A small contrastive image-text model, trained from scratch.
Model: encoder width 160, text encoder layers 6.
Training: soap at rate 0.0038, 6400 steps, batches of 128.
Data: trained on photos with spoken descriptions (Open Images, Localized Narratives), 50862 training examples.
Rows from block 2 of the text encoder of a small contrastive image-text model, named by matrix and row number. Rows with one number belong to one neuron. Each number is 500 + 25 x the weight over its row's rms, rounded and kept within 0 to 999. All counts start at 0. Numbers have three digits each. After the name is the row's rms in percent of the matrix's.
After each neuron's rows are labels from the 100 texts, of 14976, where the neuron reaches its largest size: "tokens" is the input token at the peak. Only what is clearly more common there than usual is listed. The data: photos with spoken descriptions (Open Images, Localized Narratives). In brackets: how many of the 100.
# gate: MLP gate (text_encoder.blocks.2.mlp.gate.weight, 512x128), inputs 0-127
# fc1: MLP up (text_encoder.blocks.2.mlp.fc1.weight, 512x128), inputs 0-127
# fc2: MLP down (text_encoder.blocks.2.mlp.fc2.weight, 128x512, transposed), outputs 0-127

gate.62 090:496533467530497488503468528492527499463513477502471482515469515515511504483465518486489459456537536514502531507535536541487493512460515495510466476512493495511498515505525500490534492498506467487446561475454512499507497491445493489519499453473488511492497481464466463488486487538501528478500461497500506505547501535546516483485505489536498526484500535490521483542455507527561527468530
fc1.62 086:515516488549506495513503560498515479532518490510464488476494537550569479464524482504520497493542479538501454522491492473466478454491504483491505497503458495525500506470502502506542459497440482458529526524480492493500506497495495494483527477492446534466444480469478485533534498510496503486496515515481520459526518510533531481470483520453496499508500488536508497511443502519491497488499
fc2.62 097:498527506566493489487548512501538493472451469487485490517489521472510494455465504515497522499520533518433505503465464548516523508464530507536450485451497473505540475495487460500484494471515528482523469483492520473519520483486507504459523514499497471527481483521524481484509517494459532497492496486476486477482539467524503523522462512492490480533483473523478499486489540554506512462526
tokens: "e" (37); "l" (33); "c" (10)

gate.484 085:506493508528481490468501512489533529481488467490504541505502479467528525495464482476473506516535496532502491464480461486502464514493524499508538459474490497518506506504497471520487506487482478494548499470476475528438462488475474533508491496460473502467562518457533525497514494536511522465537514507501494518482515550525496529469518468501558534511485524489468521504482452439483482521508
fc1.484 085:508490495459526467464518478510498482492485534492490470564505480480464512462492521508462498512538526513506496486447458518510470484521511524525534535482484479509488446490543468544448470508457472488504501498491548488462514516497520513486484478499496476471498507558480481437508486523526533533505501517484524496513517474525520491471504529491537498509484545466509510460523497517495490518476
fc2.484 099:487474477500463477514526509512519452525494510512488468515466443476494502509467496527493497517516458522515502477489468543526558460491540539510540486500535483462497482501498461491505526508474495501510505490508502508490521522537500521486504440519480499506484491521511519475487506502520511501522474461542471511483490514504478516531535501522480520482471484494516517582543464555496497527438
tokens: "d" (50); "c" (17)

gate.327 092:525497511505487522501519534523505520530499495509469511496547543468465530439459502512560495473501509498495537509478528524502504545469449524500514565494539506494486499521509484511518519501495473460492539478532494474474482473489539513488536484519498469485488527507499522521532521480477516513497493468480572498515532483486510458501511483480494503476480521539510495546513538500538545504480
fc1.327 094:503514520437485515513484485495504479527500475531475491437500463481536462506544519524492495494494480505520502496510540507517503524534505509522492523486485511478482492498518533553487567494466517498512531506516519508495541478469522481488477512553502505504508518518502489540513496471533545481488475503530476490448531523481473534505471532463537442531499536486469451465491477511506493522491
fc2.327 096:469490491523471488517502528456518477530488493480491520551462471510507498509486529495518507476509471522516485530495469501490512460505572491530506465543483480497552496511524459491518530471487451493513519529514510493548503490527477518485472507521462566498512511489519511447490482473524540462534475484500493512508485488499522537513518489525537478477501477493509517443511507480527516488559
tokens: "t" (15); "n" (13)

gate.178 090:498515466531488453482498464531503526504505519533474492513510527502477465536460447490535462511451482492491455504483481510485485484540520476517488490512468507489526545513502461454483484477499513517522498434501494495536509488491471533474513470509526516491481482480498485556499496513524492515554477518509476518487538472525517514485557461477529500462515541536492497470469470492487488520492
fc1.178 090:510492487522524548486494571484498506504490507527493515492504525522508542491536503453505512521525471493479499506541547503492523464521492543502508481492516520497473508433465491491516508490499494510520525560475512542526577503519502507549496504495502547470479511483487461530487511513508487530534514512511475522530502514461508496528515490503507459446488439519469517517525489515470508523496
fc2.178 088:516511485494519509495511442513494482445496520488529504503499441516470518456463513476517501517525483534541520484518511464503501524482515533512509515538434507483553520523477499492504492513498531511478507487485503496544523460539514500516509520532511501469507471419521518473474483499472518464484503492520517541515513455473508483535447515482462480501501490514501471504546490502495521470471
tokens: "g" (42); "d" (9)

gate.507 106:555467485532483497560519497500520532477495504474471489491541526499496483537490513500536502550474506481506479489499477483536506499521464475501495500452498497492493520474477469488511471537525466510546501474472542463531558486465467502504524491502475498522519525467469540516510526467502561523511462454482533486497441520474491516529501528509520496489509479488513486520482501502512502491545
fc1.507 107:501453492561522513537535491475477463476514505483475514560493564524513519548530510491514504536497550514509511515480497444498521517557473497471478490504494525478491538501500462518537499502493513467533481489459508514512473477493509473516529485502500485538494536471476504444506513467492491507519460479471510507515457504499504523480515505521533513487454511486477473492503504508449509538504
fc2.507 103:530482495493470476481473498540504513511490492500495530532484514505486486476503521583482493520464500493501544485440543527511535509498502516501512473534509534489470502477532476493498497497485525483500501509491465492534521510477510488515558489489477507543514513485483496503516468459469453491521508540471527545471492506499556473508452450501473519477469490505518506496555510479473458497456
tokens: "g" (27); "n" (17); "r" (16); "a" (14)

gate.267 100:504515457515488520508527507541471524495491478439519497509510483496509535490464493496510477528504512471495517496500522493550500478512534484518502491476502502520436489534504531485467477540521527531483539486494491513518499495504527583529450496522536487506477524513485526509507491492549482491536494441440495515489527483497473449484483493515461533485463488493476477461466480510513493492504
fc1.267 105:516499501504498474510483503555519482441513496486505524462528476488516488503473518531454477499514471495484479493511486475581498500534520519485491499459462493524481548500457509535532461535483553471494489458483512513488470500512510533539483488473435502503482470518496497486497469489509497489507457511454568465501495523461469513502493535514500508533493499503475484525498499505485516508474
fc2.267 098:490509539509534474499500479480492507481514513520482488514502485517508507485491492467568546552486452450517492505529465522472537463558490484481507523517513498466504512502540533492506486498499494537547503490530505481476526505465486531487520498503533508469509512559539493536456493524524533515467522473516508533504521471494491491484486482532522527502524523476485509495484420462496481494505
tokens: "t" (42); "g" (36)

gate.121 108:507540492508491471514480559490480467433517466486491504522505485511529501486530508447480482524538470472485522497477509460506477484479534456533500492484504484487529493516521483463490545488469502502504464450524524515467495517493494480503452464534494465476519510489430511505504497485501480492481498525488490523495560498539551528496511541491518464496480487487526509531514481467514466507482
fc1.121 106:540505444521520479468506531487514526483524493487470498520538471534492512543503457474528483481488512541469526514511520504523517453469494503520490511438478495513517463530548476498505496471471491519447493442534474514481507505493511501488514493502520487509524483515501522534496533546496472491493505533477467523489504513547503523528504504463478435527519510497510506494456480504513470498444
fc2.121 112:477473546470541550532499498513513507492479514520493489526499482528492471448478460553478543484488496528506490545471479506492518514498495488482552503480501512484546461482479538514485503497477510472466481513514541505513487485547461521509486462484502485494451479532495481507477519532557539492524523518487509495514553483499466444486515468496508522490490510534526481505512471510513519469532
tokens: "d" (12); "o" (12)

gate.147 093:494482496513522482517450501492510501525549503531500524501488484508494516489485467488474480511485475464487503468471527475511523508536481466494499553502487448528503509478517504507547521513493487490522473550536487517528481549479451445477525494549523536505506507487495510502506489519533501469489543487500448471479522519521498487495464508485473478539511474467497451510440501484486564506500
fc1.147 088:510523483490524439498482500491519465502488514497474555510481462499479502481499468483476452473492486486478505467467459485504525496515478487493487544514486450487510510482507475465528493488489503496510500551518488504490490525481471456491488470519532508509508522518484494479496490474523549504505501502501459465492496527513506494509459544487506446528532439450508464480432450481455485501498
fc2.147 106:513483502477454495458551486518490469480511509526477477454499490499486474528489476537476518540548492517532495515527510449498525493449493487503538497531508509468480460513479502439519504500523526459487548508528515492458466522512507478481495489478503445463512492528458454518485513469498516502526492489457481494475501505471453459537497486484517500501508513503505492450506505480494458515517
tokens: "g" (18); "s" (12)

gate.379 101:522487501537502526562514463476455532540540504533472507501461526480481494532477512530468503537451504494531500495501470484478470533501520432510504498553527506489468498455509484500525506467533518487521463487483489499521508486466524540464506492487523529519497500511505467480459516482477508535550480479488506504467523487503504497506536497508498481494488486496509537480496437460499510538513
fc1.379 099:489523461547465531500514530504525485524489524477489471461505501529438512513483481529481517489507490491542486472538477483508512502502500528452541513532522529505510534479499534503510499461498493530473487522480486504517466476483478476498594474466523462544516510458521501488512492489499502495486471516523460488493478470514506505505505486475491519526516483487528502487444473500526447463531
fc2.379 103:494531474535469514484492510514491503488503484528520507504558459503535486493512525497536459511524492512502483517455541452463509513517513475471472525528481530538515535543489473497464511477468499475477488494468486478491518498505528496532507491471501478509498567499490511486504476488530469484503467460464515474511518483503495499508456505524525541474549509436513509495531520498516428521489
tokens: "g" (53); "a" (17)

gate.356 104:501522480549498532537474505500507488521522531502495453477494500468489515505491483460490492518480509495443518497486526464491508491490496517509540494492449524543520520464482441528483529543490479469439509537569496494519498513524510460468520509483491447498470473477524492454509523515501476526472497484492527520522511466492496498501490480450468531529461496490496505496460534516492509521484
fc1.356 110:502538469455526534451495508511505471490481482477507479521483452519500485473492515495469447484524494465521505549511540515529486493500536518467501516503461515457512499498466521517502505469503522515486528488510519449473494473472516496458501512528483488489458457496482491493486524498530534495522513497494512482507532493509464509540484520487515542484499541508494488477580456479446458518494
fc2.356 107:525512526529515538493549481498544493563486501499472516461512546519504515487505466527529514494513512494501494502509463492513514513488510528505525496584523491525516491465479465536521483458531519539450501488498486483524514481491499482501510500535561500518499522502500489481518514457477505479538457532485523512472478536478515451471501481519504484484517510505528528509499519479497443540468
tokens: "t" (32); "a" (29); "n" (17); "l" (9)

gate.452 090:446456486491488526530492436454550563493456548520488490473517477468537474473509511520440473479506541499490458490510524475498511489475510451500465487518502452512509524498502479503499518488481481490534488518457510504508478510488519487477423507485488476512529496502497528502492485499515498494520474490470525507518476507466443506495503467508511501512491531496516506517509480486445496489501
fc1.452 089:493528503514505522503504468466524482477502475486507560524495503463450489496485519509527526474494532509520515513550522444546467435537541516517501507535492480545469437478492491472534494479475489520483501516517516485494463491468523516502514487519512507539550516502505471478528483497512524477513535532512486469498469519514500458518484478549523508490517489503489482491493493462558497481508
fc2.452 089:514479493514511479475503502501484495485559507514541484529502523491476500469478522471496513498509523537515457493490482576529500479527508478490536549438459532527565488516476497473505508527490485506469476496515545481504504507503505500475518537506556498545455475523518491474486512514530500527481509492529527515480519455477474527489498511514496489541499520503479466535455506516539529512490
tokens: "t" (22); "i" (16); "s" (11); "y" (10)

gate.70 101:480509508503492508532499512542466551481508538546474448528478520496493555470499486488516517481513496519519500472517504518459493516507472493505467531491469511491497488549471507504512505500490465522478531512535516471531524461489486488539524462517475449441474497485501503488488552488512492476468506464502540492478502504445476487544470490469532511496500471456515544505492536511537479508515
fc1.70 092:480492529487480510495458498521454479509453488482481488515474522462473511486530525471484456478496481491509490532437463505484547524563535529532538540510517525478466469501470509506496496499518515526483502495526506495522507456504542472493487491521501522468454503521488444520488479496498497565533544493510501503509535496495471507528495497500446500510498475507533494521480532518533520475487
fc2.70 104:487524530557495482501518494479470489481520535465490492508448521447496492510550458496556528452492506501473527526488546480520494516491489497525508453519491523515503519478532520484491499461499546498514548533510536517503494493508485474528493451489503517460493481505432492495475530539488469498510469495516549498548502527515464480493508478500501501487490515522475521528503487496539494525533
tokens: "d" (21); "s" (15); "." (7)

gate.492 116:533488506497470549537463502471496510498482465537465490483524505465547529472482490501473484516501497468501483530484456485526493442519511496511473495520506487428501524515478496496518505491493484509512439472524519508511577473487485490502506515508449464477522512428513496492511530503502499481482491481561503501515481535493478478525501502506495479496487533560522506508502531514495461508512
fc1.492 117:519484531459488498523520507460490558519463487486456470469538487502511494502505466503505482494500503522541492475487480480497481472493468518539506522488479542491483468473476482541521480504481527511524453489528476524489570464477516494511523477529520503485506521448548496496503543514501486501466503499541497501496459525536477484526501504438485500475511504506509455516448532514486505477463
fc2.492 117:485483467514498481499500488523536479509463510493525509509525496467472496533488507496469477480504449468494486500508501559521528483489501511491513467487477558453516476526472503478453534558549502454479545513474554515523471499500477514508501508501502513515500506521459477500491499512528459538466506549493487524484502554480505493497465477523527516481520497477504463483532458473541513505470
tokens: "d" (45); "." (15); "a" (14)

gate.167 098:498459475490529465487503510524502488486504505532533483485506524541518465551466523535518489493514451505471510481490471509475449519528473526486520504524515484500492466494499470471520464538532500492502514501481526495482480508524512506496530568461494434506486532469516489528470485519524500523520485555524508505531467503532498547512548474525514478495471472478508549525521493515472484468513
fc1.167 097:533492552529469478497450524507490474514513500482531471505516505463498493492499500537492475487509472504525470532485476491530500441502507511542527484485469495532457497468514471498448516491485516543483542496520516535479553505491513465493534484513516487519479448483492517462528440504440457512498493485498479512483476531488468484509517544470529527510515497481514520493520526490474496536476
fc2.167 095:428478495509474488494522503495520548512483479494528500480492490517516510535528500507489491503564435514486518510469527455523482498551520543504490526454468558552525498502485484470499499533485518518555538518510499528482499566544486481497488506546506495525462523467506497495485492507492489513492498495533486511480506489544508537483479521506492477498525475523545498503491497479486503534501
tokens: "n" (17); "i" (15); "o" (13); "s" (13)

gate.109 093:518484517489468482496500492511496531457482461496462520537505468531490470495496486472487504502500492544493492495433526527470481517508460502497508456517507519498492501501525506543510489550538473495495494519512537520538481509484432462525497478498487508505525495489512503462493524503488481496468470518493510492540486456491534493471487500527453559507473497464455480520497466467487502567539
fc1.109 097:476520501473475513516485498511512537477493519508451487497506481518528503517519500462520484516474520493524513511511511492533531535496498510510497479504498576532488485521491508504523457480520488544509509527529503447533511476529512510483519502489493546505519469542494437449543509540487465572493490505474474462490489482500503473473501503484489452440527486477523518438487503504500485494499
fc2.109 100:500478503491563516488527502519494524470495487529526523509447470530499517524517507510527497473472504469496533483490471422480504504517517539517485489499498452489556513484498441508467515477471520488465482481559476500453501494490527515467489484520500489524471520516515471521493509467462563519519494520515514518494486501499495500489493509520518457443524451506512526525521487468505496477484
tokens: "g" (45); "r" (11)

gate.467 089:483530502515518476516545509483528474487473466497464511538509506453534462541468509478508497467490529494475510472536496470542508506490495475517529544506487496459524471489522506482494503476515440492418502494511499508499496495489492494487525521457492519476507535488499532452537519509485496460478509498520510526482471511507551535538475507483514548507441534495511490538509500477520520507528
fc1.467 079:511470529466526472509506521484503442476539477458495551513519470475509467492524508522501483464465499476489516500488500509485545493492498518486518474457463485535507489474457524480486495453481548541496490487507431495489471511511512465493475510507523498509515509493504463497508468475547554478496493498486495481470496465505493482523501465513495499491516492596488499481460497529486525507518
fc2.467 088:507527545516514523507484426515476512485495503550514544495501502489476504492470509505519524507503463469475500524450501482485482472529545530517506496487517451483458506511512486510531512509527503518497510473522509520518532519513483468441471502547505456530481505498521482499511496548495506514475533472497508531503468488522504509496446483516506418533502492537530536535527479517497485493533
tokens: "d" (42)

gate.371 088:526518481497490464529494487500530545518496498499523501493489476525533495510526501498514503478554462526480491495523495495481522492477492486522488502500461477491526533499498552515475540501557518460490486522504466458511530514549480484464500507501477493530541490517553542462469526547504504490539454493483488526511463537517503496482454459509508506469515509544465473461514533504469528528499
fc1.371 094:513476501534486497513479499519541490486500498491491506465505468467536534494529466505510530467456513496534484525495499479471454496497481474509517478511516525535505563517550461461510488513477492499521524491459474509532458504500484508482513505514507506415502520518512476494488465516534501547452481493524501485495507485471516471464478462558535484507493529494497545536499495523470508533485
fc2.371 097:562531471462489532538518496472519516498497450511506504508496475485498494474528539483542486500492503468525485486504517471464458450530530508531468519545494458518474508536518522527498495446492474482495504450533507522491531522515490485511469471492519484491490514504504538527521491517506533500510504528487461484483535512489469488442494508510496485503528460517456514462548493537476481525523
tokens: "n" (70)

gate.18 113:509440511521544476486523528512521484564489503476491458483514478484480517504494489485477454490529483520537510520496489513485492514492501508477520486463460483504492525461467537499477556466497564480488487528508491515479538480505473506538464477481491497501548539462518504515482522526516505496470471514474543506520476508550467484489463496465461537500492462498479505501466508501490487490544
fc1.18 113:493466497479537481540524518506506488537542525470483498474538515457480508446510546519536490490515501531541494513475482494539487514491520537492472496510489502486486558437490514556494524489515547482457458487505512490505519504488467505490529500500478535504508548499510477494519487486523487473530470502517505502536470525528506482452493523497464505476459513502449500508503488517541514551484
fc2.18 112:503530482451497493518552530476486482482444509514518478463487480464471511508509514463527507506463476563497517498473505533499471424543536510478493508521496493474491510531513540470516503453485468530477507517497506450503495502532491466531527512514515502521540516480468520521547514536524480508503530498486502505480475484476534485490514496537451512497535510487503499451493499488486532473505
tokens: "d" (22); "r" (12); "l" (10)

gate.112 113:536504503493495503507502535502486518520464471519470527515538518504490507536508491453511535496558528452486469487481503488483469525500518447541481474520495519497471467471510532509485520524473498507535513484544514439490462501537459466516487525514473523492502499479462516466501489504486503522460522535490485504554470539495456493539541493482490503497506511521553525485505482468534500479524
fc1.112 116:557496483491471526490483477484452493464508481476497511491491492457495511499464463510530485523493480538510508509512503513530500503501491480481492466503482433485487525508459495522458505503521557524467493496506480548529470488503495448521538458475499461496518546526467501533442522467508491548525499499524486498482508533494517480524516536511490507480512538519428474491514511502485504505471
fc2.112 108:498478513482493506537490545521460519517531511511531482508488482496490527510532531521528517459487538516478509497523527511495480490478513504503500507473487504507463532474474457492534524515512474524537506496521518487486536492491478455521481500500503527490536515493454473500491527531574531491506471501541494501478565502467493494501544544518469501489512518482455514433527468537444499491506
tokens: "r" (23); "m" (7)

gate.474 086:494477512474487493506491523435484554510492498465539482499524479527486462468508503476487529505502538541541516485516530485504468448463445504509477470506545448521482521510521496505505469492485533483504547539496505509465517498543526498501527504508508491464485492488536499511511514446494490546483484534484494544517475489507483469491514491532477520502486454462468496506469487462503466521518
fc1.474 085:507523515495519452524472464474553514534539491496483530529537536483459515497481529562481506500564490472457490527493519518492537540508509498495480479512482468500521510497491515494472549485470515467512459493539518482525497523480453504478482492485529519506497504485504527514510435518468480532494506524511503476488494458511449507524497515460504510474530487529523477532495461494510490479473
fc2.474 091:519500525513540451471472509483530533491505478477559478503498512516531516504495505529496509492468500512479499462523467477520494476513512517538476494473456500541478476531561487501507532513465491520444551526509511486526462542522495498494524483482484476467512497486547470499509505511558516462515511499498493470521517523476534483502486508482528507471495442495516470514484479502561527505531
tokens: "r" (27); "u" (16)

gate.137 092:477492492534502505535464475524517479532524525497491489477452484513536482495490487511555481535493532499535506523521494489517566489521472502473520506525475515464494469480508508515448444538515507471504538503504510507500479465474522502520506471439525510490520479490503448536478477538509475536499541497490464507526506537514523486476527497461510548487522485522495497495499518488531456522463
fc1.137 082:500508502499577492499432447457487489486498478488518501454491525543499498453501503504520476509462508509520485524479513487502468497540534484503503473508507459534510531480477491572483469520479519476498491470541509515479528517515472499515474508542489525487510508534533520461513512514504503501532490502489512469520505474501491508544518436507450515474540479483537478484530521492505484513492
fc2.137 087:508490491509507513483493518498557541507542507518527497496499517511442529524538543505468502507497483464465458500526488526529504472492529545510559490501515468489531540511486478518473495480517462478504538547498466497503503513535478491494523534525522524500537502490493500493510522472484511493549496508477447536474473486472483503479518536493551481485530501535484457507489435480494482520501
tokens: "t" (29); "n" (15)

gate.299 096:491531542504514496498478510528485529495504491534476458527500509525527478497503482476516467413471537480471510506448518514493471456501503504559471477498513515520510501542529528492489496469546548505500532532500465500529497477504490503497536497541495505520525502486492489467537494466501486450481447518476514492544565481504516518510513532485508485456485534515493469515506494501511505510505
fc1.299 096:490501486541498534477491521473486508477471485522482473496484484522529481488491528503517482510504477484575525498500537473447471473490519465483480514473515466470490492517503529498520497449499481579540505530519531548483458459517524449505473496448513502505504511443486493500483492508509521511514523484508466510488469547509490510456512500502503508491497470540539490478510491470489544502501
fc2.299 091:517514527503519494518501528492490533468494487495457513515515492481507493474524503449464520489469514463439523478492527479526562512526483471526481465537551494474472463492516492470496477510503538485521522463448537491511536439497497494531523532543502480506469481549549523492448486490527505519513549533467489487491490472503486520494512491504507536483520489505480481496500477528511500495491
tokens: "g" (44); "o" (18)

gate.40 113:515521520480518504487498462508498521493524513498450493457531506493482435499497473503448501514465492494509503483463484488509511497545507490511523491469510465520501530511501484518512546508520470483478490427497538482496539477533529528453459480439505495524488520491547493488522468506531532541518500515506483485481470522515500462481472482530475565465505527478520511486489535502500479513530
fc1.40 116:466499477475497461499462479505517509525513503498501552489508506497504503456536511498474553519494528533488539506468484492481492491520471462495504525537480466531525486504489507482542512514461496535505512465526525524478510482541499553533504530507448485517553483508541497547510479523532563503487503476487526509528433539482508474467481520504529528495473510488514505536512512485523502486500
fc2.40 109:509524518491547487538470506510511474433492474484478522518481520510514497533507453533492539514510482516525510531512533478522466472534482464484484470533510513484537480493495527482512483493521508525474502527511484464519500494518487486465497520490483502488521520512456532448499492515511465463542520514482509482541486520463467516507521467475510530534505484508497447506523501553488434554489
tokens: "g" (40)

gate.387 090:526509523540508500531493475464509505505505528539518463467473535544437514535496507459518510525521481476513518521512484516486461504497492437512517483516492536467502500469521510529521513479478493523493458479495505498520465488533503505470545492472520493474468485487528454511517477504538472439500530526559503504502464458525484499488486483509493450499525497507463494516537535498518501467516
fc1.387 086:472491532539527457494514492465458491503524515499505502518516499526448497501459520507547523520492459526501489503519489452480502498482490507507501487523501521509483462432478467549474540458514500545498514517470500517483511550460507494499522491494474448484483514482534518538508531432471507450494496513489535549494486518515471500496490510535480493512513514485512504494535524511548506485494
fc2.387 085:557511526501500485526449549466538501498553484516498478498466540478494506519510468517501515509467532504485506497497498517470478454519477482494521487507514499470489492516497531501493486479514509512501521473484526483506524479475516545491516533535523481550464505479566494505550486555531493455491515505473459523515511477501450494516554499514512459472456516501472509454482484491493496495476
tokens: "r" (18); "u" (11)

gate.503 098:522522518509500473496507504520491534531540469486464475445451491473478481506483499506506506495504469490516527548471514492519489522483474491488481484513493480493465503494544519517502494489514462504519480530540460468495475446546474514520511479493460459506493513540504484502479501548532515469506506479470452510545550472487494507516506486567543454508470484490506450492477502517519494477472
fc1.503 102:450504497520523536527500502465512493499476537523521527525520476466511484486550499472485492482488501502499489550481534536495518490499488471483509489499531564503535525536454496452516498513501515535512485515507469536478502542462543487501500478513487515465480504486462455494549485444467473526470500481540545511468481481522524490478474488455492510508529473498514527506492476530475526499510
fc2.503 111:483446533526485499462534419502499481487481479500497483497533474489557507502480501521482512509500492471510482453542502493504500511520482474522500537536518523499536527488536490494467482507543528534527528526519542504489502525534497522512501471529488492488532525580484510483490492507419489502514456503512519503478492485505521510479521490492485510536512508503506475500480546510494451504523
tokens: "n" (21); "o" (16); "l" (11); "m" (10)

gate.416 092:485505508507476492542516514500508523512477462504484492556469519495470492523507520476500474496525505524487534547474469473532534532518497467469515472501504476482477548463534503525472529522508437507459511513522476505519493502504509515478512526471547490485491483485518504454496446509495509517496560471499450510524482487517469501503486464524500498467496428496506539499522515511523454463487
fc1.416 074:487501534521522463532551500511530491486513463463518497537544518512505501475456488482493506526510505501519510490468488490486519505514520463485478447457530492515522551524475531483474511505515467488491535499537513483489505464498469476457547436509538491516514533518503497484499513520477516472489522515485474451519537501468457477515511460478482499465482473444468528529512479522514508510493
fc2.416 080:526476489539509554494469512535533482536500521435494489491484477489518465499516481500494480448506464495479521467536530503472482477445495465469493494459489469477474527465502457473490517486500478520486526472514492508508495517526516483513482483471520470518538508496473498482490498518494534490465517538508514513478478519514496530521512531479497485527520499447507537522492473478522544433547
tokens: "t" (19); "a" (14); "," (9)

gate.451 087:526504496458482497515496462504497506553506503512489517485476486449474515497464525477506479507497501539527512493506489520495517513518436512508508524485472503513472492460488500462499479498540466515483540509476484514472577550524504482545530521469490514502480528480497508466524435488533492530477474498491498523489471479496507540531487530495488467507492477496527476491485483484498465539424
fc1.451 081:537500546460463473498529514528468463567498513472441507502482505482495530472481531506485511509511493490471515523543487525472479490512471501506503548506513514501512507477466488507488508495538477511521526528470540570446523533490487543562494513493543492462507501470517515474507503440532507528497520516489527534496478491516510509499506523498515507507512477536493494514534482477503500483463
fc2.451 086:532485450482510518504507485448473512503493490510477511514515519506528495489495516505509522507510502512489532502553504498481541488523515481505534466472537563467491513549539457503472514446501473479544473461498519547468502497469535533502488472495490506531467488501489480505485516492550480501492467507501544505505486498509485494517516485535477491454445480522471494474539489571534504495505
tokens: "d" (48); "," (19)

gate.181 095:495506503524506507509502495477487537431505497535493416498478501451484496454500533552451477494503488498505498470496455483482487522540476446501477526516505515498474499517487534519478479507491486468493494522527530516501527487512486489497485522481523542473464524511492442517535511521421514493497471475506527490508489511470487437507515499509506518527531534512516501528505489522513482516489
fc1.181 096:499520484518506520507475519474516461490489514482527508503480521462494476482461520561515432480499488517467473471508506504511501507490504474535494523498505497477537484493483570511502501487480466503466504503471479532529499515485492475468451566549514537481515544536467500488532510516517491536466502487510502494467531494475564474484506529525483496482517511538501491469449509502532499525479
fc2.181 105:472479512495494423497497464510490482531527500517520457508508477517478468481517475513508509492472487485508519523485503453473489494448544525475497458475454507470498494544480519519526500499492487521486508516511516499489497516487485529498527525517513478469526508457555541516524478451504477530469490496542447467468496486504503539547494531549522458525505490516523502512536466505490529481488
tokens: "r" (21); "a" (15); "." (8)

gate.75 098:502520525470508501512510523499521531470516500509507492480453490463508505497524469500510432522538513470473532521485501505520517478476536511492521518523524554492515482524514524516502502452482469562534500466493497508484488493516486489536522447509457521498461530469494490542537534514475426524534543502514491514539529495494530524501498476478507495509519472479485468503490491545482460511487
fc1.75 094:515531478439517516482505500485487477460531480533550453506478484469519502484472497481526447528505523470454506514504474463505495466510558509483508542516498510494501516533505480555513487468490455562517494475488500488522471508502487481466536444512485522496464510491483491514539520490506469506487536535489458498524481479531546512485480492477506506501537460496503493507501481504481468531496
fc2.75 107:497521504541461521503531491503494546505533530483509474501491534522500509538483489503513501527501530488494550485503485490486486505493492497476479478500481475463473498505476515546526439522510479459464506465526509490528511459467462517486519537538550484490522495472466488480525486511482556490523494474514500461482491495450494473467505527511460494542498566507537525519474518463519527521526
tokens: "e" (42)

gate.196 098:496498525461551481498464516503505533460514524554538474510489537515512498458491487476488481526502496483430538573494513490457488456563487507503523493473523488469491503528476510495501508482462504480517517552497486522522506486488488512492501481476530520518459507513504483480508525521509524461510528531472518509529503518465511524505503444511518540481479482505498490487490499552543484471504
fc1.196 103:461553556465476483469480488500478441559463496493507487488546478498512528486474470548511538474521498486488494484465535516510535486486540520477501509508530480503509515486541468524507483525536525511518514476479533443535530504510520494495484544546503515501487503520498556499501481484520560525486483500481508507521526492531526497477503517478497511510489478477522508506483508491486479550472
fc2.196 109:513521503490486539497495527541523485532491524472491509480486464503474480496461473506508478461525527469496496553491521452471518456470506502485506478456518479534510479556490469466529502524486499488469460484516526463508503504474522501483480565489525479492527476475499529542504485553526486554522510513468521511492497533486567475487511473516487497462540490491521506493510522495527524507513
tokens: "r" (66); "u" (23); "." (9)

gate.364 123:486490517500557536533508493524496530469530522539463503487496497491516500519534448511540501495484465479492525505494463473473507515522467510533486512480476553487477479487482509455498499477496451513529477545530483527472479445532520520485510507479497520542490500508490501535523517491533503531497528497524484507537501533449433522518496451505465519477494531489475480498524456500486496527514
fc1.364 132:496492529521525469498508524519478497521506511485472524485498492464505504486491503474504498508491488495498487525504519506518512490480561492464452485517473492473504530474491491538482463471515529520502465500531520447476457518481491436457483512490517462504503517520492478526483543517477521556520452441535443486517511435507506499484483524464493478502468527470535509478527532532506516491509
fc2.364 116:459492497461475480519535513502547456508521495511462488466491500541494517512467449538501531515517493507493484467526509482507509482498470534515535496470476526538508535462470540547546507488498496463514502474505518488514470500493487459518484543538478487497508524494510471515513462521546484528503465445506471507507490517505544518490475504520497534493480516450534520486527508465551488490521
tokens: "r" (45); "u" (24); "l" (21)

gate.333 098:546487517475479500531487506472477537499514452483510486494516534521497511492497459480478491488472495519501505498521493520532516495426469453455507522498462463540500496461519525509478512484511502503463495498513501522482514505452517496502505477521523523518546517471480491501492496515497530472579480522527496479513516517441524509522535466478532506526511418506499500517523517526513532501487
fc1.333 094:525527487519530514508484530479442533487552484513532516503482495513517509496504489466472506493507524518494509465526520509521474492453520480519533479467466457480498475449512515516494529541485495490425481473493533493502532530496521506490482475568516487500506530470477500487523468511513528468541490507511551459505486478470497488475514496483535473501479455500570498495515524498514498488500
fc2.333 098:517537463523527545529471488467482502454476535520487555474506479508493511481458509548524519527478532560484501519528466495483510530510544513541496514481503505465495534508543513527478473488490493507530510541501502485518492491512514506550495479490502510501507465504497486456536444476507493487482498489516547500541493521504481519468492500496472476487470485538526442486528498461473507501534
tokens: "t" (20); "d" (7)